Weights of a small image embedding model: trained on retinal OCT scans (Kermany 2017).
Rows from block 2, named by matrix and row number. Rows with one number belong to one channel. Each number is 128 + 24 x the weight over its row's rms, rounded and kept within 0 to 255. All counts start at 0. After the name is the row's rms in percent of the matrix's.
# convs0: first 3x3 conv (model.blocks.2.convs.0.weight, 64x64x3x3), inputs 30-39, a 3x3 kernel for each
# convs1: second 3x3 conv (model.blocks.2.convs.1.weight, 64x64x3x3, transposed), outputs 30-39, a 3x3 kernel for each
convs0.20 105 [128 154 170 128 128 128  70 128 128 153 128 169 128 128 128  89 128 116 128 128 128 128 128 128 128 128 128 128 128 128  87  66  72 128  85  94  94 128 110 128 128 128 128 128 128 128 128 113 128 148 128 128 128 128 103 128  99 164 128 128 183 174 128  94  73  82  87  72 109 128 128 128 128 128 128 128 128 128 128 128 128 128 128 128 128  99 128 165 128 128]
convs0.21 101 [128 128 128 128 128 128 128 128 128 128 105 128  90  87 128  86  95 128 128 128 128 128 128 128 128  66  71  87  62 128  98  66 128  66  54  92 128 128 128 128  66  66  98  70  64 128 128 128 128 166 128 156 174 128  94  95 128 128 128 128 177 174 128 128 128 128 128 128 128  89 102 128 128 128 128 128 128 128 128 128 128 128 128 128 128  80 128 128 107 128]
convs0.22 099 [128 128 128 128 128 128 128 128 128 128 174 128 128 180 171 104 128 128 128 128 102 115 105  94 128 128 128 156 178 128 128 191 128 128 108  80 128 128 128  99 103 113  65  89 128 188 128 128 128 128 128 128 128 128 168 182 128 166 128 128 128 128  93 128 156 128 128 128 128  98  99  85 128 128 128 170 128 128 128 128 128 128 128 128 128 128 128 128 128 128]
convs0.23 099 [128 103 128 128 104 128 128 128 128 128  92 101  74  66  93  80  92 128 128 128 128 128 128 128 128 128 128  85  74  81 128  88  82  88  53  75 128 128 128 128  81  68 128 107  83 128 168 128 128 177 128 128 160 140 128 128 128 128 128 128 176 162 128 128 128 128 128 128 128 128 104 128 128 128 128 128 128 128 128 128 128 128  92 128 128  88 128 128  75 128]
convs0.24 106 [128 128 128 128 128 103 113 109 117 128  95  91 128  90  93 128 103 108  94  96 128  67  75 128 128 128 128 103 105 128 113 112 121 128 128 128  89 128 128 128 128 128 128 128 128 128 128 128 128 128 128 128 128 128 128 128 128  84  86 128 128 128 128  71  64  64  85  85  66 128 128 128 128 128 128 128 128 128 128 128 128 128 128 128  79  93  82  88  94  92]
convs0.25 095 [169 171 165 128 128 128 128 128 128 165 178 169 128 128 128 128 128 128 128 128 128 128 128 128 128 128 128 128 199 186 128 128 128 128 128 128  87  76  91 128  79  71 146 128 128 128 166 169 128 128 128 128 128  57 115 100  82  93 109 105 128 127 128 128 128 128 128 128 128 108 109 112 128 128 128 128 128 128  62 128  81 128 128 128 128 128 128  96  98 128]
convs0.26 099 [195 183 157 128 168 128 128 128 128 128 128 128 111  77  78  99 101 128  89  84  88 128 128 128 128 128 128 128 128 128 128 128 128 105  86 128  68  73 128 128 128 128 128 128 128 128 128 128 128 128 128 128 128 128 128 128 128 128 128 128 128 180 167 128 128 128 106 128 103 128 128 128 128 128 128 128 128  86 128 128 128 157 175 165 109 128 105 103  96  94]
convs0.27 103 [128  88  89 128 101  87 128 128 128 128 128 128 128 111 128 128 128 128 128 128 128 128 128 128 128 128 128 128 128 128 128 128 128 128 128 128  79  87 128  48  48  61  52  63  73 128 128 128 128 128 128 128 128 128  98  74  69 102  70  49 128 104  93 128 128 128 128 128 128 128 128 128 128 128 128 128 128 128 128 128 128 128 128 128 128 128 128 128 128 128]
convs0.28 096 [128 128 128 100  95 104 128 128 128  84  92 103 128 128 128  78  81 128 108 128 128 128 128 128 128 128 128 128 128 128 128 128 128  96 128 128 128 128 128 128 128 128 128 128 169 128 128  86 128 128  53 128 128 128 128 128 109 128 128 128 185 168 128 128 128 128  72  81  86 128 128 128 118 103  50 128 128  79 128 128 128 128 128 128 128 128 128 128 128 128]
convs0.29 105 [107  96  95 103  96 103 128 128 128  98  59  61 128 114 128 128 128 128 128 128 128 128 128 128 128 128 128  79  55  68 128  97 128 128 128 128 128 128 128 128 128 128 128 128 128 190 180 179 128 128 128 128 114 128 187 168 170 156 128 128 128 128 128  91 103 128 128 128 128 128 128 128 128 128  96 128 128 128 128 128 128  54  68  81 128 128 128 128 128 128]
convs0.30 103 [128 157 152 128 128 128 128 128 128 128  86  93 128 128 128 128 128 128 128 128 128 128 128 128 128 105 128  79  76  80 101 102 105 128 128 128 128 128 128 161 128 128 188 176 179 165 128 163 148 128 128 128 128 128 128 128 128 128 128 128 128 128 128  77  84  92 128 108 128 128 128 128 128 128 128 128 128  89 128 128 128  94 128  91  94  85  84 128 128 128]
convs0.31 094 [128 169 186 128 128 128 128 128 128 128 190 192 128 189 128 128 128 128 195 194 173 128 128 128 128 128 201 128 128 128 128 128 128 128 128 128 128 128 128 128 128 128 128 128 128 128 166 128 128 128 128 128 128 128 213 197 128 128 128 128 128 128 128 128 128  81 128 128 128 128 128 128 128  71 128 128 128 128 128 128 128 128 154 151 128 128 100 128 128  62]
convs0.32 101 [ 78 128 128  56  82  92 128 128 128  91  95  97 128 128 128 128 182 187 128 128 128 128 128 128 128 128 128  62  73  76 128 128 128 128 128 159 128 128 128 128 128 147 147 128 143 128 128 103 128 128 102 100 108  94 128 128 128 128 128 128 128 128 128  76  88  96 128 128 128 158 168 175 128 128  78 128 128 128 158 128 162 128 128 128 128 128 128 166 165 181]
convs0.33 090 [128  79  73 168 128 128 185 128 128 128 128 110 172 128 128 188 128 128  85 128 128  66 128 128 128 128 128 128  90  81 156 128 128 150 128  83 151 128 128 155 128  87 175 128 128 128 150 145 128 128 148 128 128 128  76  91 124 128 128 104 147 128  85 128 128 128 128 128 128 128 128 128 128 128 140 128 128 128 128 128 152 164 128 128 128 128 128 128 128 128]
convs0.34 107 [128 128 128 128 128  91 107 107 110 121  95  87 128  99  86 128  86  98  91 128 128  58  78 128 114 128 128 109 113 118 107 105 128 128 128 128 128 128 128 128 128 128 128 128 128 128 128 128 128 128 128 128 128 128 128 128 128 128 128 128 128 128 128  82  82  99  97  83  87 128 128 115 128 128 128 128 128 128 128 128 128  89 128  94  68 128  86  85 128 128]
convs0.35 088 [128 128 128 128 128 128 128 128 128 128 128 128  98 104  95  92 106  99 128 128 128 128 128 128 128 128 128 128 128 128 128 128 128 128 128 128 128 128 128 128 128 128 128 128 128  92 106  96 104 128 128 128 128 128 128 128  79 128 128  87 128 128 128 128 128 128 101 128 128 128 128 128 128 128 128  95  95  96  68  51  60 128 128 128 128 128 128 128 128  94]
convs0.36 096 [128 161 154 128 128 128 128 128 128 128 128 128 128 165 150 128 165 164 128 128 142 128 128 128 128 128 128 128 128 128 151 156 171 181 175 128 171 175 186 142 128 128 128 128 128 128 128 128 128 128 128 128 128 128 128 128 128 190 177 128 174 128 128 128 128 128 160 128 162 157 128 128 128 128 128 128 128 128 128 128 128 128 173 196 149 172 184 173 128 128]
convs0.37 096 [ 94  65  62 128  96  92 128  95 102 108 117 128 128 107 128 128  97 128 128 128 128 128 128 108  62  79  62 128 101 128 128 128 128 128 103 128 149 128 128 128 128 128 128  93 128 128 128 128 105 128 128 128 128 128 116 128 124  94 128 128  96 128 128 128 128 128 128 128 128 128 128 128 128 128 128 128 128 128 164 174 162 128 128 128 128 102 106 128 128 128]
convs0.38 099 [171 158 170 128 128 128 128 148 128 128 128 128 165 128 158 128 128 128 166 128 128 128 128 128 128 169 167 128 128 128 128 128 128 128 128 128 128 128 128 128 128 128 128 128 128 128 128 128 128 128 128 128 128 128 218 181 128 176 128 128 128 128 128 128 128 128 128 128  92 128 128 128 128 128 128 128 128 128 128 128 128 128 158 128 128 128 128  89 128 128]
convs0.39 091 [128 128 128 181 128 128 176 128 128 128 128 128 179 128 128 184 128 128 128 128 170 128 128 128 128 128 128 128  94  70 128  78  87 128  92  98 128 128 128 169 128 106 166 128 128 144 176 176 128 128 132 128 128 128 128 128 128 128 128 128 128 128 128 128 101 111 128 128 128 128 128 128 128 128 128 128 128 128 105 128 128 128 128 128 162 128 128 128 128 128]
convs0.40 103 [128 167 151 128 128 100 128 128 128 128  81  91 128 128 128 128 128 128 128 128 128 128 128 128 128 128 128  66  76  87  95 103 113 128 128 128  63  74  85 128 128 128 172 128 128 168 128 166 171 128 128 155 128 128 128 128 128 128 128 128 128 128 128  87 104 113  94 102 100 128 128 128 128 128 128 128 128  67 128 128 128 128 128 128  88  75  75 128 128 128]
convs0.41 104 [128 128 128 108 128 104 112 108 128 128 104  97 128 111 111 123  97 100 128 128 128  76  89 128 107 128 128 128 121 126 128 117 117 128 128 128 128 128 128 128 128 128 128 128 128 128 128 128 128 128 128 128 128 128 128 128 128 128 128 128 128 128 128 113  99 128 128 105  95 128 128 128 128 128 128 128 128 128 128 128 128  51  74  74  51  66  75 128 128 128]
convs0.42 106 [155 128 128 128 128 128  85  91  87 128 128 112 128 128 128 128 128 128 123 122 128  98 112 128 100 105 128 128 128 128 113 113 128  76  79 106  39  48  60  90  95 102 158 158 128 149 128 157 128 128 128 128 128 128 128 128 128  95 128 128  99 128 128 128 128 102  92  93  97  48  46  88 128 128 128 128 128 128 128 128 108 128 128 128  83 128  94 128 128 128]
convs0.43 095 [128 128 128 111 128 128 128 128 128 102 128 128  91 128 128 103 128 158 128 128 128 128 104 101 128 128 128 128 128 157 128 128 188  98 128 128  94 128 128 128  62 128 128 128 128 128 128 128 128 128 128 128 128 128 128 128 178  49 128 128  27  49 128 128 160 178 128 128 168 128 128 128 128 128 128 128 128 128 128  93  79 128 128 128 128 128 168 128 128 181]
convs0.44 100 [128 128 147 128 128 128 128 128 128 128 139 124 128 155 128 128 128 128 128 128 128 128 128 128 128 128 128 128 128 128 150 163 128 169 128 100 128 128 128 128 128 128  92  87  91 128 128 128  86 128  93 128 128 128 167 168 128 173 201 128 128 128 107 128 128 128 139 128 128 150 128 128 102  98 128 128 128 128 128 128 128 173 187 193 128 156 128 128 128 128]
convs0.45 107 [128 128 128 128 128 128 128 128 128 120  85  85 128 100  99 128 100 128  73  79 128  57  76 128 118 128 128 101 114  95 128 128 128 128 128 128 141 139 160 128 139 128 128 128 128 128 128 128 128 128 128 128 128 128 128 128 128 101 102 128 128 128 128  68  70  69 107  91  85 128 128  98 128 128 128 128 128 128 128 128 128  86 128  96  64 128  80 128 128 128]
convs0.46 096 [179 159 128 184 176 128 128 128 128 128 128 128 128 128 128 128 128 128 128 128 128  98 128 128 128 128 128 128 128 128 128 128 128 128 128 128  70  61  68  80  74  72 128 128 128 128 168 176 128 128 128 128 128 128 128 128 121  75 105 114 101 110 128 128 128 128 128 128 128  88  82  79 128 128 128 128 128 128  78  95  94 128 128 128 128 128 128 105 128 128]
convs0.47 114 [128 128  88 128 128  89 110 109 113 128 106  99 128 111 115 128 104 112  79  94 128  52  65 128  99 106 128  84  94  89 104 128 128 128 128 128 128 128 128 128 128 128 170 171 128 128 128 128 128 128 128 128 128 128 100 128 128 128 128 128 103 105 128  57  67  62  71  69  84  65  70 101 128 128 128 128 128 128 128 128 128 128 128  85  88  89  82 128 128 128]
convs0.48 087 [128 128 128 128 128 128 128 128 128  84 128 128 128 167 161 128 196 197 128 128 128 128 128 128 128 128 128 128 128 128 128 173 182 128 181 177 155 163 175 148 147 162 128 128 128 128 128 117 128  95  96 102  83  81 128 128 128 128 172 128 166 177 128 128 128 128 128 191 188 170 173 165 128  90  87 128 128 128 128 128 128 128 128 128 151 197 217 166 201 215]
convs0.49 101 [128 128 128 106 128 128  52  49  53 128 159 128 128 128 128  72  81 128 155 128 128 128 128  90 128 128 128 128 148 153  75  79 128  95  84 128 128 128 128 128 128 128 110 128 128 128 128 128 128  90 128  87  78  78 128 128 128  76  78 128 128  80  92 128 182 185 128 128 128 116 128 128 128 128 128 128 128 128 101  94 128 178 176 182 128 128 128 128 128 128]
convs0.50 098 [128 128 172 128 128 128  96 113 126 128 143 158 128 128 128  98 106 128 128  98  94 128  85  91 128  90  73 128 128 128 128 128 128  84  78  61  89  70  63 128 128  80 128 104  86  71  98  77 128 128 128 128 143 128  79  74  81 128 128  74 204 218 177 128 128 128 103  91  95 128 128 128 128 128 128 128 128 128 110 128 128 128 128 128 128 105 128 128 128 128]
convs0.51 106 [128 185 203 128 128 128  99 119 128 128 128 128 128  89 128  95  96 112 163 159 156 128 128 128 128 128 128 128 128 128 128  76  77  95  63  74 128 128  94 128 128 128 128 128 128  92 128 100 128 160 128 128 128 128  82  82 128 128 128 128 177 171 128 128  91 128 102  86 107 100  95 128 128 128 128 128 128 128 110 128 128 128 128 128 128 101 128 128 128 128]
convs0.52 095 [128 128 128 128 128 128 101 128  97 128 128 128 128 128 128 128 128 128 128 128 128 128 128 128 128 128 128 128 128 128 128 128 128 128 128 128 128 128 128 128 128 128 128 128 128  93  97 105 103 110 128 128 128 128  91 128  79  66  89  74 115 128 117 128 128 128 128 128 128 128 128 128 128 128 128 128  90 128  68  45  47 128 128 128 128 128 128 128 128 128]
convs0.53 102 [115 101  93 128 128 128 128 128 128 128  96  82 128 128 102 180 128 128 113 128 128 128 112 128 100 128 128 167 128 128 128 128 128 128 128 128  77  69  85 128 128 128 128 128 128 165 179 188 128 160 153 128 128 128 101 128  98 110 128 128 128 128 151 128 128 128 128 128 128 128 128 128 128 128 128  94  91  86  60  72  71 128 128 128 104 128  85 102 128 128]
convs0.54 100 [128 128 128 128 128 128 128 128 128 128 128 128 128 128 107 128 128 128 181 163 128 128 128 128 128 128 128 128 128  75 128  99  61 128 128 128 104 128  98 128 128 128 175 128 128 164 179 128 128 167 128 128 128 128 128 128 128 128 128 128 128 128 128 128 118 127 128 128 128 128 128 128 128 128 128 128 128 128  94 128 128 128 128  89 128 128 128 154 154 153]
convs0.55 099 [128 128 180 128 128 128 128 128 128 128 128 128 128 128 128  95 128 128 175 158 128 161 128 128 128 128 128 128 128 128 128  81  85  97  73  79 128 128 101 128 128 108 128 128 128 128 128 128 128 163 128 128 128 128  88 128 128 160 166 128 174 175 128 128  93  93 128 109 128 128 128 128 128 128 128 128 128 128 128 128 128 128 128 128 128 128 128 158 128 128]
convs0.56 087 [128  63  66 160 128 128 188 164 128 128 109 110 154 128 128 169 128 173 128 128 128 128 128 128  49  76  63 128 128 128 128 128 128 128 128 128 144 128 128 128 128 128 128 128 128 128 173 165 128 128 128 128 128 128  73 128 128 128 128 128 128 128 128 128 128 128 128 128 162 128 128 128 128 128 128 128 128 128 128 164 153 128 128 128 128 128 128 128 128 128]
convs0.57 108 [128 128 128 128 128 128  80  86  90 128 128 100 128 128 128 128 109 128  99 100 128  89 102 128 128 128 128 103 128 118  97  99 109 100  97 107  63  74  85 102 128 128 128 168 159 128 128 128 128 128 128 128 128 128 128 128 128  77  94 128  83  97 128  90  90  78  73  72  68  65  64  90 150 128 128 128 128 128 128 128 107 128 128 128  91 128  94 128 128 128]
convs1.20 120 [128 128 128 128 128 128 128 128 128  56  61  54  80  76  71 128 128 128 138 128 128 140 128 128 147 128 128  69  88  90  79  89  86  76  84  85  81  90  99 100 128 128 128 128 128 128 128 106 128 128 128 148 150 128 128 128 160 128 128 169 128 128 135  88  99 128 100 128 128 128 128 100 128 128 117 128 128 128 161 167 128 128 128 128 128 128 128 171 128 128]
convs1.21 120 [104 111 109 128 128 128 171 167 156  29  40  53 116 128 128 128 128 154 128 128 128 149 128 128 159 128 128  76  87  87  96 128 128  85  93 105 128 128 128 128 128 128 128 128 128 128 128 128 147 149 128 168 162 159 128 128 163 128 128 128 128 128 149  85  93 128 103 128  96 103 103 108 128 128 128 128 155 128 182 176 169 128 128 128 128 128 128 187 184 169]
convs1.22 088 [128 128 128 128 128 128 128 128 128 128 128 128 128 128 128  62  82  97 128 128 128 128 128 128 128 128 128 128 128 128 128 128 128  63 128 128 128 128 128 128 128 128 128 128 128  61  78 128 128 128 128 128 128 128 128 122  99  36  70  40 128 128 128  60  90  97 128 128 128 128 128 128 128 128 128 128 128 128 128 128 128 128 128 128 128 128 128 128 128 128]
convs1.23 108 [110 128 111 128 128 128 128 168 128  26  49  61  70  97  82 120 128 128 128 128  73 150 128 128 165 147 128 128 128 128 128 128 128  90  90  85 128 128 128 128 128 128 128 128 102 128 128 128 128 128 128 159 157 162 128 187 200 128 176 185 128 164 178 128 128 128 128 128 128 128 128 128 128 128 128 128 128 128 184 179 164  62  53  71 128  84 128 192 165 152]
convs1.24 078 [128 128 128 128 128 128 122 112  91 128 128 128 128 128 128 128 128 128 168 157 151 128 128 128 128 128 128 128 128 128 128 128 128 128 128  88 128  68 128 128 128 128 128 128 128  86  85  67 128 128  76 128 116  75 128 128 128 128 128 128 128 128 128 128 128 128 128 128 128 128 128 128 128 128 121 128 128 128 128 128 128 128 128 128 128 128 128 128 128 128]
convs1.25 117 [186 188 190 128 128 128 128 128 128 128 128 104  76 128 100  84 102  96 214 200 200 128 128 169 128 128 128  76  71  74 103 108 114  85  73  89 154 147 128 128 128 128 128 128 128 128 128 128  86  94 128  94 128 128 128 128 128 128 128 128 128 101 128 128 128 128 128 128 128 128 128 128 128 128 128 128 128 128 128  79 128 183 164 128 128 128 128 128 105  95]
convs1.26 101 [128 164 197 182 203 220 128 128 128 128 128 128  82  86  74  80  69  65 169 179 128 128 128 128  46  67 128 101 128 128  97 128 128 128 128 128  70  81  75 128 128 128 128 128 128  95  81 128 128 128 128 128 128 175 172 128 128 128 128 128  92  78 128 128 157 163  92 128 128 128 128 179 128 128 128 128 128 128 167 128 128 128 128 128 128  99  78 128  95  66]
convs1.27 111 [104 128 128 128 128 128 128 128 140  76  77  63 128  67  54 104  98  76 128 128 128 142 128 128 184 182 188  86 128  66 128 128 128 128 128 128 128 128 128 128 128 128  90 128  77 128  82  49 128 128  70 128 128 128 128  77  92  79  82  76 106 128 128 104  97  88 128 128  98 128 128 128 128 128 104 128 128 128 171 165 128 128 128 128 128 128 128 128 128 128]
convs1.28 082 [ 51 128 128 128 128 195 128 128 128 114  98  84  72  76  81  61  97 101 128 128 128 128 128 128 128 128 128  61 110 128 128 128 128 128 128 128 128 128 128 128 128 128 128 128 128 128 128 128 128 128 128 128 128 128 162 188 128 170 199 128 128 128 128 128 128 128 128 128 128 128 128 128 128 128 128 128 128 128 128 128 128  53  64 128 128 128 128  36  23  35]
convs1.29 084 [128 128 128 128 128 209 176 205 224 112 128 128 128  91 128  65  50  44 128 128 128 128 128 128  39  55  76 128 128 128 128 128 128  76 128 128 128 128 128 128 128 128 128 128 128  74  64 128  70 128 128 109 128 128 128 128 124 128 166 168 128 128 128 128 128 128 128 128 128  73 128 128 128 128 128 128 128 128 128 128  91 128 128 128 128  97 104 128 128 128]
convs1.30 098 [128 128 128 160 164 168 128 128 128 107 105 128 128 128 128 103 104  97 158 142 143 134 128 140 128 128 128 128 128 128 128 128 128 128 128 128 128  87 128 128 128 128  93 128 128  60  62  55 128  87  69 128  97  71 128 128 128 128 128 157 128 177 180 128 128 128 128 128 128 128 128 128 128 103  88 128 128 128 128 106  88 128 128 128 128 128 128 128  90 128]
convs1.31 106 [128 128 128 106 107 128 128 128 128  91  69  47 128 128  81 128 128  86 128 128 128 128 128 128  86 106 128  88 109 128 107 108 110  91 112 113  47  56 128  76  74 128  91 128 128 128 128 128 128 128 128 128 128  82 128 128 128  96 128 128 128 128 128 128 128 128 128 128 114  93 128 128 128 106  98 128 128 128 128 128  87 128 128 128 102 128  78  96  90  86]
convs1.32 092 [128 128 128 128 128 128 128 128 128 113 128 128 128 128 128  70  84  80 128 128 128 156 157 158 128 128 128 128  95 128 128 128 128 128 128 128 128 128 128 128 128 128 128 128 128 128 128 113 128  96 128  96 128 128 128 128 128 128 128 128 128 128 128 128 128 128  93 128  90 128 128 128 128 128 128 128 128 128 128 128 128 110 113 101 128 128 128 128 128 128]
convs1.33 106 [105 128  85 101 118 128 128 185 189 128 128  91 128 128 104 128 128 128  80 128 128 128 128 128 128 128 128 128 128 128 128 128 128 128  97  69  68  77  87  73  92 108 116 128 128 128 128 128 128 128 128 128 128 128 128 128 128 128 128 128 128 128 178 101 128 128 105 115 128  66  74  85 128 128 128 149 128 128 160 138 128 128 128 128 128 128 168 192 128 128]
convs1.34 078 [128 128 128 128 128 128 128 128 128 128 128 128 128 179 128 128 128 128 160 153 150 128 128 128 128 128 128 128 128 128 128 128 128 128 128  80 128 128 128 128 128 128 128 128 128  91  86  68 128 128  76 128 128 104 128 128 128 128 128 128 128 128 164 128 128 128 128 128 128 128 128 128 128 117  95 128 128 109 159 128 128 179 128 128 128 128 128 128 128 128]
convs1.35 091 [128 128 125 128 128 119 128 128 128  84 128  73 128 128 128 128 128 128 159 152 156 167 158 170 172 176 193 128 128 128 128 128 128 128 128 128 128 128 128 128 128 128 128 128 128  97 128 128 128 128  91 128 128 128 128 128 128 128 128 128 128 128 128 128 128 128 128 128 128 128 128 100 128 128 128 128 128 128 162 162 128 128 128 128 128 128 128 172 164 128]
convs1.36 073 [128 128 168 128 128 128 128 128 128 128 128 128 128 128 128 111 128 128 128 128 128 128 128 128 128 128 128  68  98 128  51  89 115  85 128 128 128 128 128 128 128 128 128 128 128 128 128 128 128 128  87  81  74  67 128 128 128 128 128 128 100 128 128 128 128 128 128 128 128 128 128 128 128 128  97 128  66  77 128 128 128 128 128 128 108  75  50 103  67  72]
convs1.37 101 [ 85 128  87 128 128 128 178 186 184 128 128 102  74 128  99  48 128  57 128 128 128 145 157 162 147 128 128 162 128 128 128 128 128 109  86  54 110 128 128 128 128 128 128 108 128 128 128 128 128 128 128 161 175 177 128 128 128 128 139 187  71 128 188 128 128 128 128 128 128  39  37  34 128 128 128 154 128 128 157 144 153  85  78 128 128 128 128 157 171 128]
convs1.38 109 [128 128 128 128 128 128 108 128 128  90  80  71  99  83  79 100  85  70  69  95 128  84  93 128  82  99 104 128 128 128 128 128 128 128 128 128 128 128 128  81  81 128 128 128 128  89  83  88 128 128 128 128 128  92 128 145 128  99 128 128  99 128 128 128 128 128 128 128 128 128 128 128 120 128 128 128 128 128 128 128 128 128 128 128 122 130 128 117 115 107]
convs1.39 108 [ 96  92  81  95  89  77 187 196 195  88 128  58  89  87  77  94  77  72  50  61 102 128 128 128 128 128 128 128 128 128 128 128 128 128 128  90 128 128 128  77 102 118  94 128 128 128 128 128 128 128 128 128 128 128 128 128 128 128 128 128 128 128 128  89 128 128  97 128 128  61  70  82 128 128 128 136 128 128 140 128 128 128  93 128 128 128 112 128 128 128]
convs1.40 099 [128 128 128 188 192 203 128 128 128  96 102 128  91  98  74  91  97  85 167 151 154 128 128 128  65 128 128 128 128 128 128 128 128 103 128 128  83 128 128 128 128 128 128 128 106  58  58  61 128  84 128 128 109  93 128 128 128 128 128 128 128 128 168 128 128 128 128 128 128 128 128 128 128 128 107 128 128 128 128  93  77 128 128 128 128 128 128 128 128 128]
convs1.41 080 [128 128 128 128 128 128 128 128 128 128 128 128 128 128 128 128 128 128 158 154 152 128 135 128 128 128 128 128 128 128 128 128 128 128  74 128 128 128 128 128 128 128 128 128 128  83  86  56 128 128  81 128 128 103 128 128 128 128 128 128 128 128 172 128 128 128 128 128 128 128 128 128 100 115  88 128 128 104 128 128 128 186 128 128 128 128 128 128 128 128]
convs1.42 080 [128 128 145 128 128 128 128  96  75 128 128 128 128 128 128 128 128 128 136 128 128 128 128 128 128 128 128 128 128 128 128 128 128 128 128 128 128 128 128 128 128 128 128 128 128  81 101  79 128 128  70 128 108  97 128 128 128 148 128 183  81 128 128 128  70  67 128 128 128 128 128 128 128 128 108  58  81  46  97 104  93 128 128 128 128 128 128 108  90  73]
convs1.43 106 [128 128 128 128 128 128 128 128 128 128 146 158 128 128 128  72  63  79 128 128 128 128 128 128 128 128 158 128 128 128 128 128 128 128 128 128 164 172 176 128 128 150  81  70 128 128 128 128 128 128 128 128 128 128  92 128 128 128 128 128 128  90 128 115  65  83 128 128 128 128 128 128  75 128 128  80 128 128 128 128 149 128 128 128 106 128 128 128 128 110]
convs1.44 102 [128 128 128 128 128 128 128 128 128 128 128 128 128 128 128  92  97 128 128 128 128 128 128 128  95 128 128  90  95 128  94 108 128  93 128 128 128 128 128 128 128 128 128 128 128 128 128 128 128 128 128  97 110 102 128 128 128 128 128 128 128 128 128 103 107 128 128 128 164 128 161 158 128  84  69 128  92  75  92  66  70 128 128 128  86  73  70  86  74  67]
convs1.45 084 [128 128 128 128 128 128 128 128 128 128 128 128 128 128 128 128 128 128 156 150 153 128 128 128 128 128 128 128 128 128 128 128 128 128 128 128 128 128 128 128 128 128 128 128 128  88  87  65 128 128  79 128 128 101 128 128 128 128 128 128 128 128 168 128 128 128 128  95  96 128 128 128 106 118 101 128 128 119 128 128 128 178 170 128 128 128 128 128 128 128]
convs1.46 106 [179 162 166 128 128 128 128 128 128  89 128 128  79 105  80 128 128 102 168 154 164 128 128 128 128 128 128 110 128 128 113 128 128 128 128 116 168 154 151 128 128 128 128 128 128  93  97 105  82  94  95 128 128 128 128 128 128 128 128 128  91  86  95 128  78 128 128 128 128 162 128 128 128 128 128 128 128 128  96 101  97 179 154 128 128 128 128  96  93  79]
convs1.47 084 [128 128 128 128 128 128 128 128  87 128 128 128 128 128 128 128 128 128 160 149 151 128 128 128 128 128 128 128 128 128 128 128 128 128  78 128 128 128 128 128 128 128 128 128 128  86  97  75 128 128  83 128 101  84 128 128 156 128 128 186 128 128 173 128  53  54  92  89  88 128 128  87  86 104  83 128 128 103 128 102  76 128 128 128 128 128 128  85  80  79]
convs1.48 076 [128 162 184 128 163 128 128 128 128 128 128 128 128 128 128  76  67  75 128 128 128 128 155 128 128 128 128  86 128 128  73  99 128 128 128 128 128 128 128 128 128 128 150 160 128 128 128 128 128 128 128  87  98  95  81 128 128  84 128 128  90  84  77 128 128 128 128 148 140 128 156 154 128 128 128 128 128 128 128 128 128 128 128  98  99  73  68 128 128 128]
convs1.49 067 [128 128 128 128 128 128 128 128 128  47  84  73  33  85  72  30  76  57 128 128 128 128 128 145 128  90 128 128 128 128 128 128 128 128 128 128 128 128 128 128 128 128 128 128 128 128 128 128 128 128 128 128 128 128  51  48  41  36  68 128  22  57  82  60 128 128 128 128 128 128 128 128 128 128 128 128 128 128 128 128 128 128 128 128 128 128 128 128 128 128]
convs1.50 126 [128 128 128 128 128 128 128 128 128  39  33  35 128 128 128 128 128 128 128 128  90 144 128 128 148 128 128 103  96  84  87  95  90  76  90  92 128 128 128 128 128 128 128 128 128 128 128 128 128 128 128 158 162 153 120 128 128  98 128 128 128 128 128  84  85  76 128  78  60 100 128 128 128 128 128 138 147 128 176 175 169 128 128 128 128 128 128 128 128 128]
convs1.51 109 [128 128 128 128 128 128 128 175 169  31  38  36  88 105  87 128 128 128 135 128 128 177 128 128 163 128 128  77  98 118 101 128 100 102 128 128 128 128 128 128 128 128 128 128 128 128 128 128 143 164 128 148 159 128 128 128 170 111 128 161 128 128 128  72  89 128 128 128 128 128 128 100 128 128 128 128 128 128 188 184 173  95  85 128 128 128 128 185 178 128]
convs1.52 111 [128 128 128 128 111 100 128 128 128  88 128  88  96 128 102 128 128 128 147 139 155 163 166 186 167 174 189 128 128 128 128 128 128 128 128 128 128 128 128 128 128 128  93  98 128 128 128 128 128 128 128 128 128 128 128 128 128 128 128 128 128 128 128 128 128 128  93 102 103 100 105 107 128 128 128 141 128 128 162 149 128 128 128 128 128 128 128 128 128 128]
convs1.53 116 [128 128 128 128 128 128 128 128 128 128 128 128 128 128 128  62  71  53  86 128 128  81  78 128  76  87 105  96  83  78 128 128 128  88  98 128 156 146 150 128 153 155 128 128 128 128 128 128 128 128 128 128 128 128 128 128 128 128 128 142 128 128 128 116 119 125 128 128 128 128 128 128 128 128 128 128 128 128 128 128 128 128 128 128 128 128 128 128 128  89]
convs1.54 124 [128 128 128 128 128 128 128 121 128  77  79  62 109  99  76 107  94  86 156 146 128 139 128 128 128 128 102 128 128 128 128 128 128 128 128 128  76  79  74  90 103  96 128 128 128  86 100  99 108 128 104 128 128 128 128 128 128 128 160 151  79 128 128 148 146 149 128 128 128 128 140 128 128 128 128 115 120 109 128 128 128 128 128 128 128 101 102 108  92  98]
convs1.55 126 [128 128 128 128 128 128 180 181 166  54  67  59  98 107  97 128 128 128 134 128 128 170 128 128 154 128 128  66  75  82  83  84  64  72  79  66  93 128 128 128 128 128 128 128 128 128 128 128 139 148 128 152 165 149 128 128 170 128 128 169 128 128 128  91  93 128  96 128  85  90 128  77 128 128 128 128 128 128 162 175 128 102  97 128 128 128 128 196 170 128]
convs1.56 096 [128 128 128 128 128 128 191 201 205 128 128 128  77 102  87  71  82  76  98 128  82 128 128 128 128 128 128 172 164 128 171 128 128 128  92  78 128 128 128  87  99  98  99  95 103 128 128 128 128 128 128 128 128 128 128 128 128 128 128 128 128 128 157 128 128 128 128 128 128  60  60  70 128 128 128 128 128 128 160 144 128 104 128 128 128 128 128 128 128 128]
convs1.57 072 [128 128 128 128 128 128 128 128  62 128 128 128 128 128 128 128 128 128 131 128 128 128 128 128 128 128 128 128 128 128 128 128 128 128 128 128 128 128 128 128 128 128 128 128 128  63  83  70 128  84  67 128 105  91 128 128 128 128 128 197 128 128 187  88  56  57 128 128 128 128 128 128 101 108  92  73  96  70  77  94  76 128 128 128 128 128 128 128 128  59]